{
  "model": "contrastive image-text model",
  "dataset": "regions of photos with short descriptions (Visual Genome)",
  "train_examples": 203450,
  "image_size": 64,
  "crop_scale_min": 1,
  "horizontal_flip": true,
  "tokenizer": "word",
  "vocab_size": 6471,
  "loss": "sigmoid",
  "embed_dim": 128,
  "encoder_arch": "efficientnet",
  "encoder_norm": "groupnorm",
  "encoder_activation": "hardswish",
  "encoder_weight_standardization": false,
  "encoder_channel_attention": "eca",
  "encoder_depths": [3, 6, 3],
  "encoder_kernel_size": 5,
  "encoder_stem": "deep",
  "encoder_expansion": 4,
  "encoder_widths": [40, 64, 120],
  "text_encoder_causal": false,
  "text_encoder_width": 320,
  "text_encoder_layers": 6,
  "text_encoder_norm": "layernorm",
  "text_encoder_norm_position": "pre",
  "text_encoder_activation": "gelu",
  "text_encoder_mlp_ratio": 4,
  "text_encoder_head_dim": 16,
  "text_encoder_fused_qkv": true,
  "text_encoder_bias": "none",
  "text_encoder_qk_norm": true,
  "text_encoder_parallel_block": false,
  "text_encoder_inner_norm": false,
  "text_encoder_drop_path": 0.05,
  "text_encoder_positions": "learned",
  "init": "orthogonal",
  "residual_init": "none",
  "optimizer": "soap",
  "beta2": 0.999,
  "lr": 0.0012,
  "beta1": 0.95,
  "shampoo_beta": 0.999,
  "eps": 1e-08,
  "precondition_frequency": 32,
  "max_precond_dim": 1024,
  "one_sided": false,
  "adamw_lr_other_params": 0.0025,
  "steps": 6800,
  "batch_size": 128,
  "epochs": 4.3,
  "lr_schedule": "cosine",
  "final_lr_fraction": 0,
  "warmup_steps": 340,
  "weight_decay": 0.4,
  "adamw_weight_decay_other_params": 0.05
}
Rows from block 3 of the text encoder, named by matrix and row number. Rows with one number belong to one attention dimension. Each number is 500 + 50 x the weight over its row's rms, rounded and kept within 0 to 999. All counts start at 0. Numbers have three digits each. After the name is the row's rms in percent of the matrix's.
# q: attention query, key and value (stacked) (text_encoder.blocks.3.attn.qkv.weight, 960x320, the q third), inputs 0-106
# k: attention query, key and value (stacked) (text_encoder.blocks.3.attn.qkv.weight, 960x320, the k third), inputs 0-106
q.49 099:436464548481449523549374449552512557558457487473393489467461589499543525571493497588455552449499550559579516509414558541483439561537575527549405530512410564461556578474533519500415531487432520565522573400524482507458536476492441592478450568459537491456469487511527537522608452528534441482464450431600507559544559548508509
k.49 101:496521422496584469540446547454536449377460516505524529418474470456542453523516526436489526555474489464500409509551536484411574521509557482538544425523497510483537538512505475424515479466508473513496522524567530393514440487484549582475490497554452450530477489435623610485501452496518605491519462402516509439465497478463415
q.50 108:533491494548512504466532574492508381523493433485515445488530491543544599510524503469484515449522571489588513452484449444456445533550502544501538562440570472487490452497484510562463580456492544474417477547498510522551485450503482484424448423522399500421508505521501480470431582417550570484584560435554520421550497498498516
k.50 097:501479539483443528529485497488478463457443530444496407482497561506471527432513544468546510551505482533429524565530556546470502470645500530489456513536459541511623524605456556583423433582431417541540468523501538470468533445449478341455426492477411494446478446550434523540488431506529478559462534460506484490460541448555500
q.51 099:551438482487521381505479500499518502490530603547525441532541495594442453441464535534512498514533537523466472439516482473473477512447471523548490488522561474443478471514527485484489480403423455539460468517531474545526515605450478480473456392546645505496494539514489537389537440612476459522458553564495560471528532506529550
k.51 092:470501589455446517504505463460494490553444535559442542461505520476569576450513404509548472522515654466436485560426400517549478465515442548391422552427516451430473540515498453394470515460531601491514569399548481558443496522504448467484487528489514522523494474519456484463528538434522487547481571430679465502497513502521426
q.52 114:541496577496530537505544617509434520588563520520443469454455494449515523387485530462517541481518478546433510576522414431492484517451558418569394534552525474667585474576512527584505427450467473519546529452442487514529526538440478526389465495504454627462462502501578545461475533516433468529535443452543529548520399479496578
k.52 107:492500425455442536462466479423447575476446472549502603457571514546533503458513530645442492469531576541489522498479544479518501412606540501532542509572467462549492487553593487464480543502482549431501484516560465437515540446436449558507512539508545538464464506485516552500505562488448455521412465565521518633613554506437499
q.53 115:602532525546553457462600451454463576522504501502549480499507526537516524465507531476428419595497430477486577546516465450484503493512472551511515439604522487533469504470482517546502461410506508504492648487510496451478506460534509548426395572435492511538461502474486362482458497398354585492475551488417571438519414558532496
k.53 112:562509551449487565415525479412466563508551436542445467528441415357514488485492498525523490453497477525507514547524440501556583540423555438438423464467506524512518576525503458523630495536493505495525642618492502431495584482595471562520503446408463529496465506486480492494544468493459467423514476481481467533549523576481516
q.54 103:574426536419567465482570495418525546460563508549497497389447457534503420428547475491471476490460475464502460517443569541527547509484560455568394475491474470514459500468517460509385486494507522486535426515480525469473504535471516462557579568428551463551523522428519496417509540541476473590574414551404499509527528506459557
k.54 108:384474469494598476521569438502501509478467469460525460532457517497458422529530506467462449415430443589624491537550445482539509449421492418453472444498545579604508547396590564489478440472506536469534610476481475530496550496475510516493497492488646523515436496518520465517451561557559525454542573501435424481548469487481541
q.55 090:534485562466514503533514543638559587555537570469480531449466546477507435549539470446485492518437526543501540483431534488505579559448502462550499573470484425455399541474525461559470510465529462444427426431461513508471630542529497494496444457459473452533425592541460453586568521461495489622465388462466444588554497512433517
k.55 084:495512500479562425580565476552595441499413537469502508493512496598462426546464533589530494466589635482578522423559525529541502522535510531599419546573534416423470485489440473552390555467460459513444512540569524537430387500579535480456469451564553554470568559500489534487541530538491531495395437565482519519465477442532575
q.56 099:543611484505552487492521511502551496562421523459507468524525532494446442447491558585511499461562550479450508504555533459479482515411530517486582456584517499429513485499514561480474478527492621556461479575442470489523504566516411598605536485414514402506439493514608563486517492571540495467446630542528470372466407502594524
k.56 095:499500523559458423466436522543475506563538471506483511542554504444441618441481442527430517445420433513418522458519427492527550470577473513552525559489461633519534461491411465585513501462526463467463511487462479565483571600491435512478478498494519524445430574590499428536482514442420482509497527470627468577522605470538440
q.57 099:544399473426515502592496524468475400519454559431418465486529560519502469561451461476480520499414513541531542488511451522512453567544518539527573513572471484419523553489563591509529426422548557535460432405406472552486478423368578525382527517443527510523523633492536516423558538437414537492561561521542437493497416485570475
k.57 107:553439452496499488526500517564612518508529571558483556424436463489531549485504482495474515530544484476471469516515558451537439533461470484591474553392480434532512502424508466376507465529481484496474466469468494529511449498559581434522504482618488526542468587590528499431466435463533476452501470491562607568508510527593533
q.58 109:495428514528470514432541536463473489545540482564555537541545515502524462582502435439446523398566480446488416471491521515496543513467416456504466480508544503394496533499458380526479515514523519532431444471563570420518594516437521506532625496404522483537592478467402488495524477519539476551476483485515532468500433425509479
k.58 105:479507482386468436503398528534502458574493446463485580455443457569368619521523607578499507551512520434435550463550499450530524546485510570565521525424496547564517525575405585572448566477509522536560518571417470492399498579488554444492499561556515464541515492426467483528523475506498500568543485508520551525476615545390422
q.59 091:416498447456406468468481430471429472527534526537468521462495526543470476529455439521618519484489451519478484434426534415561422508544440448577480576403561522515455540544512486410494563537503428498469485477477473563551491460570494405462557582457677561493531458517515411519466531467481546408491448486469541523527523534446540
k.59 093:487436497474514477432386498445435465552469550546503461516536526572567620501563492423533466468539536444554506584559529477583486529488426551456491516400527473396444456413497570556457500434582472482369500531499517530461518495509571494487431422507440507552460510473511473442527543420527485508564410484578524480457502597496526
q.60 094:510440498422479428568479500569481497491526552567492557448494479595491514497489516505543497599477528472487462550483520448564456450461464566458471517449508512492562430539437486584500521484520469583530485459459514596531519506590431600540502428453510546567486526471573486518475473452546555426462534531498553458523596476591500
k.60 086:508557444484484503525569457496548561487581443497456437525517448530572437448438472466528446462545569485502511541460455554462533573481516555543365508502464480522448546539476397529486498554531488546481499483494537459421453557538482501537534344503552460458432532551468448454449570534536516507424513478562502360558564528478607
q.61 094:472527477443642401542571472469512513479581507501455393475483507472504570450459538501556588443455525426567465456585486502458535515512447459423540488542459527562475508475507556481512542587470495510496552422419461451494413508496482522527467522586593538479521529641536570489524503617469523590467525514510526529445538490538547
k.61 089:526381481569448493546463465524583545480560561490475544474486483580461469446528479414457519499448558473520524566439520565528486510545429544507519388500538472528519544495517427602561618460568555484454554487422542560533519582464509488515546537444521566550501491433485589501413582523452543516598505514510466557398432425475511
q.62 106:500562529544420517449414522474573485504472493467499527524498500481538407465484482483464515490540479563396492533506523539441519485543551569473541520478471614419577506567528451510574529564573455428440500545440493541659522563441543500523504458407470503503467561531411598514489472476450448451479459436546492503490503477428399
k.62 114:518500513449542476448538524556512456453463490526530513478568576573439459527550519520471476568499600471552478421404452466473462492524570452452550425585464491490427512437531457502528571548506571516388478463437582538611460498501482423567549551570563518638544503535491553579471529549520537533503546476413557563447463448590441
q.63 112:431437442526438441473474534544517577537441418561532498602489404441506395479492464507488481428508505478507525447598594433532490543581505490613471505481422578540404524534512429520468564501414525567584494454564559432429485505500492573420591549461541496531532439455515498487464528537539552573580499509492609387521449555440485
k.63 103:526428476528529517423508510479520435543519415581492603573575393500568506567480466503454439529495465480456583483474469463433419502619413448553492527532478441526546590601541492441505499537458473500567447489455536554540532519498585488444520525555574438493469535540558470468493451391505526533429448475457496544462591492407481
q.64 098:474522506580486588544465439381475510443507560506435580555521454560467432412500478466461483449539414486496472468477481508446432499446514470476538456551445530460460496472467447512398492494488429503514489457612511555537540444479567535521577522471381485554546554513514410482432523527572444516471535428527449551506529443497517
k.64 096:468409517504428525616500558506471479545524462503424398446533500553582450463448495523437505503408396504587454458621456467545485573537461473424527509469472485476449542434493466498521415516442471526533469444600528463490540512537465477481454533585502466611523442509462479460497494470548412561417472449442486605407440497468504
q.65 109:466402528489488482479496477494604543512488486459524476428513500526530474469443522500457525429461490502535422401452434533473539506482542550550482472453539525395467519465557445542537349475427556459524577514534467503467495451565445393447487543480491509420597497517498540486412474503484501516544570448450498476521484515451521
k.65 107:561486491476496499429506451453494556498557535529546480529515409529422515480503506481483509517538494592496491503409566564426536455469416587421566523489461559551500519405507493448443570556551487563520567564444417548483472476405529459499507635509429506513601505505499563506554501502440502558455497496518501482539444551505496
q.66 099:582497543483520421514554438491499501475506512502416496572524496494571527514425567575491466513502455497526383469530459521438424432597500555545501449474502491430544531611407490495555517522617569546488541537515455455477605487560454550508450518503568551483497593503495505497375417570547498563546524372477582544472527496477513
k.66 097:381425515489497465522496605496504471556495462469487523524573522594492491463517476498470397393565477519484436534520571473509549431517485503588469510438520533485466475472446514608425431473541442577513551469487530515464529535508609507520587572477506503457521518479388430459438510596452520512548539516587521533502470494535582
q.67 102:473553403521494493395465514495490494534471466453480462528484513529520482538390577444500411501499466411512406542562615592418454563519433537574483446519449463443504540587434392542571508521542454512558514389533532490567536525470507469524514498395483425482456505491466457515562514412537511517584554483446476493559536468519447
k.67 104:474576540528437480486397504516496507493468511458558484511484435449465509591486585542604476633456441536517482481491487396517500497495536507484555541566457489388428559536508564508504547466526455520496484519565533565460481451492510501502465545551474474438599544529568510488478484426511480449527533401533511463532475453409467
q.68 110:547491476612476471534449431515448539549437536525435475495478586523519466467592500531482533526408423517405546423555411579519542563503440549415578614454468575502424521534547444482516471554513520589596486497403484458518475527485524450520460577535415480530499454418504612433512542519473527511505553526527582386421485420596532
k.68 117:451505485528592522457455505472499490680589512579485504547523476445476562478482558467514547449509601424430419473466508445403472491521525479537512560589546416564394542441480524497499517505435650473529590447473492453455489445559464521539546569468513538460470461555432412511397519464497528463455552398491531453440518483506431
q.69 111:512445521582503546464538569487549401440561529536544567490384457420516490387529454490491448476452445547443424435445543488479531516551480499514358509572471529516542571532502489590492504493513559601516398391491520604506437472491440477446530536544386514427599418459542456472575558469436508450515533453575533442493422484532465
k.69 105:539582508541527544472494509590547515613509435528446515587642511492551435550576432499450489546441466574561506554484431502400543503468466445466552497469487432515562547510469376427510388456590452510473494580479319489586606543569517577488563452519480418492542516486481509470439578501607453562483550540488501569495586467533456
q.70 094:589446547429466507460551373541557559422470453576545416486501469481452607534444527549450544476500451577504408600365563527507497466438558461569556484525573484464458528511535554608482478494501487530532550515549514554378463481522518456438554554449405538512551498567480510486576432496486466528540566500503510426578566566496471
k.70 098:427476463444523465459605561463474464568394506436545564578450601457508480538551455477545406521478471514469450479496485512453515505474515473572487542570461466452526562454535484412510571508545583496465562516521510544592478534493560547466435489494451463599499495487549536506505513464480376449464517490473474555465502495549550
q.71 099:432565496478454550502546514481551436623491498560548535480533554557496538395489505499449456516442422492482485402486509549505590488522461381554541536501567518575483492477529481477640448536508483483557460494575553629514462505405510487528490595511480471470513545486588455495431480539568481482468500490490471478513483560475536
k.71 097:475471501483530568523472551529550436585527547497564472523511551510506452503520526469515559506464482428535507493637564500540571533468381475518465546373518489524396494448572420349518457526477586451472512461470497528513434494530524513482469519512542476518541393530437476408463499528575527565411480515519596538464487479466484
q.72 107:542480547425487464549531463439476511542407498549505430566527563517512541554493491532552567493525599509509436403523467531534453465471493504499458501525561477527480561486418514551531492568564521473544448497525415444474493529540573524572476485525512582495472532466510448528429565510497498502522585445514485412559527584396510
k.72 098:450405538525462497462571524469531462507601645502464464550400557560556369499448464474528451468498446461505475567575520545500554412505492580527486489504454521475521489510453432455619584555449517441514471419561598531480454422522540490452423523486476504509490464511532510507446445463542507443500477492574570560433528541493520
q.73 090:518538579549444456441521475618479527559506588486576497539453538527478504534424497497466460526486509566457526587522508489473495530524585475471418383441477457527453448367465571505458579536592457451513522462531508491396497446496481475493490499495515549510470390552551561471543471558566588451455546501507561525489497563534516
k.73 095:552539517565512525504449436458483419659490524559518508461495563516536531552526489514571485460517453453467385445523377461516497459443524437507507468579504541469393489414417544468431473501593552507547520373631499464499553501567477507523463495426567500440529500487506403483489511487534487448498463491540514432541513594536494
q.74 106:487479542536431567511485456515521511506575463476430511508481546479517514616373498415468450575526518498528519545499551402491612516493454607527611580471562520555560507477459549559385558586484581532477443533438515538481394452449484533518477633462530539481515459460502536508447540578517401448493561501534491590462533462505498
k.74 097:473454577437476471565467490472568568501501559394465503621470493419511476473496429506556497491507440543530446462506486552548444428519442560432514572439490528484520522530465547561461487493622559491490562467524479466480559536502433434468526396500502516447480524460588511627532512467561429538422500499468464504474423492573462