A small contrastive image-text model, trained from scratch: encoder depths [3, 6, 3], text encoder activation gelu.
Rows from block 2 of the text encoder, named by matrix and row number. Rows with one number belong to one neuron. Each number is 500 + 50 x the weight over its row's rms, rounded and kept within 0 to 999. All counts start at 0. Numbers have three digits each. After the name is the row's rms in percent of the matrix's.
# fc1: MLP up (text_encoder.blocks.2.mlp.fc1.weight, 1280x320), inputs 64-127
# fc2: MLP down (text_encoder.blocks.2.mlp.fc2.weight, 320x1280, transposed), outputs 64-127
fc1.863 053:484546497510599460467467449537469509564515497375505467472454508400489589534499399543487604481458544559506489525603472539566520518465535482541539478421445472472479514450560543514455515423554553
fc2.863 046:495480474466476517521504558535542485510497486554505557501532439514497473522544633485455428462478420481455500458428500434436534528481482491394436446539554521541547569509429399436593423487470568
fc1.864 134:499596424534484421590452507488465391499384510483463502524542459490461488509495493537515507494517509531538581514406558521517507421497454446490513536507602474431438483607441458471585469528483432
fc2.864 102:487391490419468538433485544409492597563476478533505585533406510497498481458548501521524649486512495552560545499551382478521542478557512503569446487572525567503589426477477598507347460442519571
fc1.865 104:543533551539447553621393480538577510498449544493534564469444496438493504495540568513527580486415437464622427511411504461486441508514426488466412495502519420554414461541499507524554519440507485
fc2.865 103:452539525473493481429492482498485510527566502516415459547426570475531558483441480339428505520497594550438517470581520538515514529563518477561624519512505520575575512554454455530450515495507520
fc1.866 121:501610568506457457513481449505564521517468518502466401522499480445460466440494525463493440431490554454561476531417449540572501526474504438438524457486417404446418452545479496502517510485510520
fc2.866 108:523413459489551487491541489515474495501506479495498568476492573605530482601567462543479584557476496528484492497549477458525434499518432541546490519531594527525539573448533536568461524482489452
fc1.867 100:626513606550378439535506455480498460413457494468541502486509556458492480464628447551497536486447551490433484535416448478493454526525522554442563517393569457492594479551435534488420466549387555
fc2.867 097:446487459511574488525423529519473517507520527571511440587491482458509582532443550495450462601521450476572474523528609537539606533486595456435527470549475560452505489523542461519518490510529350
fc1.868 063:536533515582506435460490551566465542470485537440559463499508588575532487518481523559490493421527471519467399480558505509483538506430445534455507450533470452599508465497590548516570516586603537
fc2.868 055:446560541386541552509530526501521520505564418543466498484534380472470499502597493484458489545452531534502613532438547577497502433491529485552499498474549523393512544474561474532410522498426464
fc1.869 060:500472514532483510377527432482547496520499435571440451475540548507418685517593455452547509470511489519447528486565482470504501510518570572461514448328640512475470415430434485510508587459520530
fc2.869 071:529543526499514487600473537579545463481546529443496551541398498468581363503451551518432490551492513526490424485412468525414454475457498421568455499595391479476551587546556498507416426509425514
fc1.870 106:451605494403509459470516448549510470428498442413540478556527473555454471510473474517493512425476472453532511508534446475486542549524518490467542491533535451495575626423530567497513459521413480
fc2.870 119:569457488591493556514451570479497516532519459614580464468519553487486514504521566501480513528480501528491481498481549504564426451441471556501458550470471589397399431594511442521493469442568560
fc1.871 084:498488461582479480625470495463545455490516544573418458494487522545514552551501508434547542437498495380497446509370524499443475454510456499560576535495549499416438468410435503500524490505470474
fc2.871 084:575488461558435510595426525351557446518464500579456524589541490549506489538565536419555506478511527431512532479459494483467511518489521535522556516550586519518460476452515515510495490452505471
fc1.872 064:399551559528581588502480457659554493474541558490573484576531414529425567529615483482473507439516398423431458555538471450506430516451542530470618506505556453513432489477492513462488545431515470
fc2.872 067:625462523489512489541456610357489486557463486489454514462480539509513472516382559443527471571438571614563482421471574450446493475502452475530391523500448553505583543510529481521475451554448583
fc1.873 071:544430503455496460521498485525535443572472542532521456507441496468493457569462578522545517488587551517536469385471561443495488521457531499509543449446470541567443515451495511622463492582572541
fc2.873 108:535591465549467521525480488504517565412505431419458544507548483491535521424559485511486426509436422491422510582518432556522503464489419463526441533552551425441545481538519483465515533453458458
fc1.874 177:425413542538562499513474530416524502534512484550375506623451449547525489544638506535515511516393431536483589522500459457477503422509543523537443540545500428470503567453426526474396514507526482
fc2.874 171:443496490530475496528507475433464458476533531524436529489468475496458475587549529554604496501567472475531598536446568620540487567503515506572465434488492435461511455473423548557534484476507528
fc1.875 115:539536483535556398618494475455506542426457507506543573561490542503599511423564484521494447523430552462535564504433570427410373479532467577578520525472574516511478557531576471373474458525478538
fc2.875 145:424553506552480480488466509461467479521514512465518547505435518515494585483470504506538530462501567541557490432556453453501435597471497509583432462470385409560567493516454448572583502534452576
fc1.876 134:509530439538535501506548490585540534520565468491522565571460497541557475570508449498558513504421476448487441523481486558540535440448462543527561532567455519439560524407481527453512481611467578
fc2.876 082:521460409454529437474466512420531548505403557497463497506485532474399437493519523528521509481518482498478570566482487452476569576537549548520564466526601506499509502595497464461444489414479460
fc1.877 064:533460533471487492520425550422477519501450526436578498509416591525514443466545557525584518463577429553481471423491525535547558507494498411514566519446479421549537459555463457553526412483536479
fc2.877 066:399571454458517506539468432527487490468514489571417485550562381513414517551426440466443549510385505443524513528486487462463510457497488574433387460522481471438434519460544520417501537439478493
fc1.878 044:469511486438531512525489469594517538503541433474460562533577593542477531539484467495510476476413527506498480482548540491581410575561453450550483448472566554458543536406556544500433486528523533
fc2.878 054:513598509537470516487520504385421440469495480448488427513423425495455486509511507494403490499568530512487536493482460506401508487465539535403469560481399544571438502480435441469488468444477486
fc1.879 066:492449535490555418512400499498470535559467451486531490495465513402479471456609467570472548457499502528472471540478436553549530445485605483473528552548482479497486469581527411541445590477461511
fc2.879 069:459498519438467505508539520495509475480530486493449490477597425583590503548385618480564462538458486573505485475511561464486445562507399461593413423460521469502551555402493576482571487542557462
fc1.880 130:520459495506600575527418493401533503450541542494503452569454439489526500477558446445546520484489567455487528462623512513481476445466407494459519422491537574530483491431438574521474448551541471
fc2.880 144:528522472435515406531534391497525561530461451501502470440511592503521570467522447530511472536446451491416433446461421486524518541530514477492521520554481456444586506533526458537582543562521583
fc1.881 096:527525505474502565512460494545430470528514508493582505513502476660530493574484514515511540407500453492530517549532476505465488514515529476593543481492467509487576620470567604559516429558513546
fc2.881 118:497520512567467472455475468486580541470453446488494494456528519381401551457599505476519470589461565463483512464456515467519548493484500471441471522482514586528456414423498522439495510443483528
fc1.882 094:526499466430502498526506487426552417539503495491558467500449425491599534447461557550510460578516514580591475493434540513510494512455434491499474499517483554500429515514461484507478485557439474
fc2.882 131:531576512553502486452500527563458588470536492449416557533504545482397411496510478413427485437482474384455435480588414476476517497524592467491475506489494456504541540493540527520508511514572478
fc1.883 100:549485437622500582441539526599447515566567495527474497396506512464537548601518528493501413580508445462462585568530446477550474406497475531546516479495496537509507445434444522534453521534538473
fc2.883 096:379470496413576499547479525501500466477551540479522514569411471585466437510464457578599521414527513496455546506448464542476544476478496472481443531510497434426438479570510408474461494469529497
fc1.884 128:529551574429532463511430505485526501540459533426455502475447527384549491557482436560569544562566483466403567469427428613491584609493601493494512598420469511395364509484493470496593581490545495
fc2.884 147:503437474563450550453562474545453500494512523577518526551535477567434524462504564433449433454450521460579443481495560369514456475460476493538525371586521472600607497502478543526417430469431500
fc1.885 085:473501538562508566526591543469560439461515412524566488501490498553513521555478494603471505407584535506521472569546521615444508572530478566568463475501541457497531552537552560499586455490514574
fc2.885 092:537471457445476395485459452510433566568452542461441477493482438489499441493545532391498492498419457476506468483374464391513509445478525434494519466422442535541488512480518438540455511497491465
fc1.886 078:451497581473553525513528640498458513499501506633540503515492591413422467529532521515642461554502420454451466464535554563474545420527539596518468518481475452518447476398490544535591501533484478
fc2.886 088:531521358540471519478451426513548486481529505383456484492553372572539559472538508412476545426483548551596533449454436404548467502498447463485557521532477576453542433648480516435407499497516630
fc1.887 069:589527580552478538553556462584524467454484564506512503442539511460522479470596493499468541461499486474464499431476500383485547567507462590449472477552528413573505470496499583504426408517457530
fc2.887 080:410550456437491567484513549338496521540559475529490505575469511510451532510492553463519464493447543483534526549432545625463594412522621439476482467564477510443542529526513470500567566528481499
fc1.888 107:526473553534515527635487514502564523510595499501446473429486490548555462510531533494533529514563471505458504481513486556551577427418500513576425434409458551501494475538544515450444499462627563
fc2.888 117:510432544489504468382512467527446510461440487523452514582536445468476492509449440488516566501390517545594508546432477427418458527606507457537589500546517450499582533481489454559498473497368497
fc1.889 116:427506573520535493515577560596546490400483452583540475415565403523444384537398434523498516550572562481417522516492461459439461513599523496519455459445424533522523591434472479511481494504589503
fc2.889 124:585480473481528472472447512414532533610492524386464543552444619454554579444550590499493437498530386502519404489462526502549500476419520517541527510510573527465485395584512472516517534559406547
fc1.890 139:526446507542546489530557576480512446479453436511586537486533497575557393545494538503539438566492428484514512511490462568477446487547449565506494492456478392527521549467492516508547485514462480
fc2.890 151:478571503489485497495450426504524567493492558512454394494468508466400578452533454452425537431473511500480522511527534416528530477494528490488514556491516653441450434566529496480490474492529574
fc1.891 083:477537504472548522511498502583556466431459514502525560532487569553546511494493595462458450511424421524549533595481586408480458590479398445463509366436529533491571548487424562459504438560596534
fc2.891 059:567570515544416585510524421356508530541521436544418482542481458461351549477481449450542507487526592432458509406418362537539535412527662530486488604500529489515340412469540466546479509457503474
fc1.892 106:518541520587400475513396502501535541521447418460516573540553564487510479471489529440534414488551433484548407523516636485553483520543412516475545516495475475515460534517445447519549586517478516
fc2.892 113:508454471432487499486503514475502493434513567491523493474419447563498482593501467506556515461448467462442456481548457489509515541468471525537567476536527476487499464576510459530460574557522424
fc1.893 088:489551473472475566404497561505532551517477495487490534561454558516477579480409501487499462464423498476440422395472565506492495411507481620512528485512516499543495543543471464458470465427465465
fc2.893 092:543513492547529496562525487431514474534570554497504520582458502517595484497576577502529480489632478512527533590453412541488516541481534455508583468612550520469476451506532550522529538482509464
fc1.894 136:491511533518497507471433531558626530580556500534505456519498505511539544566450503426453463504576591370436559514554487556461529422540537507495410529526527516459516480439516558538478464484559450
fc2.894 159:500437477523467361451451488466591589485466442558474459525459528551628563513420600519513453487498486559542600495574509503536482549536519439528457602490473495497513583489576513521562564557530470
fc1.895 070:507562554509493551400498532474520543428590547469530607555385505476490579459514484469486517538545534437423432453565534615440489453459476535506458548499455491538452481479518559528581539517475493
fc2.895 100:499408479538444455586440442523487499560420507515430473457623487545506451530477526476531500447527395449678518593457474440543530566511460479525560465520476452406547500569471480506469557479501458
fc1.896 060:586412492492382498542583539520539494492495529531570492522487475458570546589563491505562473503548435611522473524481555546457424526478421481492409365423550527500573467404470507536567568540501512
fc2.896 050:412512576525609499503407478538472492438438435448379524415554470535493504452472537469496538471534499449428563474504462443534565403484566490489537593548520514538452507582500540502474527446488536
fc1.897 077:464531472452431476503405441516508526504521482499544422487501502545467512539544526561555550413495563535493477449478522429595544410487462481491606545411571500537480556585444571566461447541503616
fc2.897 067:562472584639495534504599531534518482454483471512496507553514487432533502536536512427433452566504435581556531512511473524405401529491560458568421459584421500482492535442571463462486556480520393
fc1.898 057:525533474433431552486495542618493435497542580451474517442560451539445525548450359443517488518589530468498483440537508517494404537422453491517530422484569502507446544389397514547561550515568491
fc2.898 050:437534638593576496493419534393499552510468474501488557547467511469580515525538546541515467518447454528487508482439494410532599410483535521472483576544439496510536442609527514494396502433390493
fc1.899 054:486421530445432500547385509513529533485562471533620475555532493473496481500561529440459616418541507494491431535448448520529514481467449448548454374501507525479517529568633407541460488520552572
fc2.899 059:457488532515582510493629490513501500525432531427380504465505512547512574491493488557524432478429471578497582488541575493534461495522521502499479518466519497510432533358459547515555524479477445
fc1.900 112:480460471502497492490520441475570526496537525524477491443574483469423481570471485545493484498480515521512527488432458556387522511485560470437440491519468587454485443518349483510554505625579517
fc2.900 096:503560467520631457513489477556523597612472421505496468554417535445518527533481565348471514546541591513485489417472472496533500519527508439459535514426553526453435611631573413434477470531479510
fc1.901 058:429470515490489403476468475355480533476489471434438526551536549566551444472604486483563524509419534485490476494472482415566501499445467443459546481469567518438567553533535466525477479440451520
fc2.901 059:534543455449549552560456500570533491505547468527613453476457490491368518535440462517404524503578510510426533469520464601499469486558547608475400510513467467501409506469512539425504467502495537
fc1.902 132:463503461513357392523484476574528462541447572511430514452516498482461406519483481493480536508498557455516487475556533519439481468525459458501595495595551491355487436546565483538472494534528453
fc2.902 153:515474525485493407513540591628464562467563511463495508452438518413493507527484573593543526536514461515535434552562420507513515583500434409504500522492439489544557509520450438540453513555567584
fc1.903 160:568469464532500506682602521468471501517488505452561414523532474531489440459491530473465458454461590437511482560365564466475513525406544505564447433407538473466587510413572531442490412550514488
fc2.903 143:474464540483574554582531431479519555544476487487574491574452503475444427500420532466389519469546533427575466520538467507596524580516498452575515548391519513553554473486510525495545429507483567
fc1.904 084:502478502638521476618446536529509457507518533522439462484512487525445538536520492453494538422459528397462495551431521459449438469517474464548506518568465492422460472434501517529503507451484470
fc2.904 084:606499461587475509640461518431555443536464504568533488581487537518425473502520509441521524509487472466520540529485458513489520525525513516549532521567588545478519509501568503487497508405542454
fc1.905 078:578545416521472490499597515518495446531510496556597562503574536498449434420447519417471521545497578599464447581508501486493462539466490443494400507450530559436483485490434441546445563538567534
fc2.905 095:427506554475508541488431518496515535448468532420487485456429470506517589520569445616525453516495387409530550362428512589568553490504491533546568431567551434570484541459528631486531468424443438
fc1.906 074:499570510461485552505400446550406522477494516476518512546500497530475550571473499569532554484498542456518504407461544425523495422542476430472509474469385467568448382453460550498592421517516551
fc2.906 074:539411530569479402513531518442545579572546485540424507474491485445579542508553595433509479525572475520496461543503520454431544467501515554533556439558635483406509586569574475496496548467498370
fc1.907 120:616481540482466484476523446464391514469440468395578509558509445517597461491394468507563384481510449572437516543507583595535566479516458487525475486582423380420442480510541477507579464520436490
fc2.907 118:410515438477590500513449495516585508509520537615470484455501571519381516539581507486451640468520559445574583489514424442483476536502493499514467519401499580567504480413472559468562515488531506
fc1.908 130:584538593595524536498594515500489413507545538537473498524543428384433549489515438583525539548513415453430522441395517435523527462483444509567562493548417506504563434521453447468587493511439498
fc2.908 098:552559475467500491573444500446550496498446511523461599455452548528435500475510475434510502550525580532455540481441449559562518527503456514525592479592507571438482489486511480389494480491404520
fc1.909 080:537542455501503489482508525448566524525490442491550499594483489472536567508400461526527456509648415453582551547506536534494540612477519589498558437449468391535477496428470468517607444567411537
fc2.909 118:488554450523524497481473524491529477438490509442464511507489544524395496487633580432425537473363570447389463419538438480475452447427493469488441598486463544457485537520514540497463558461548538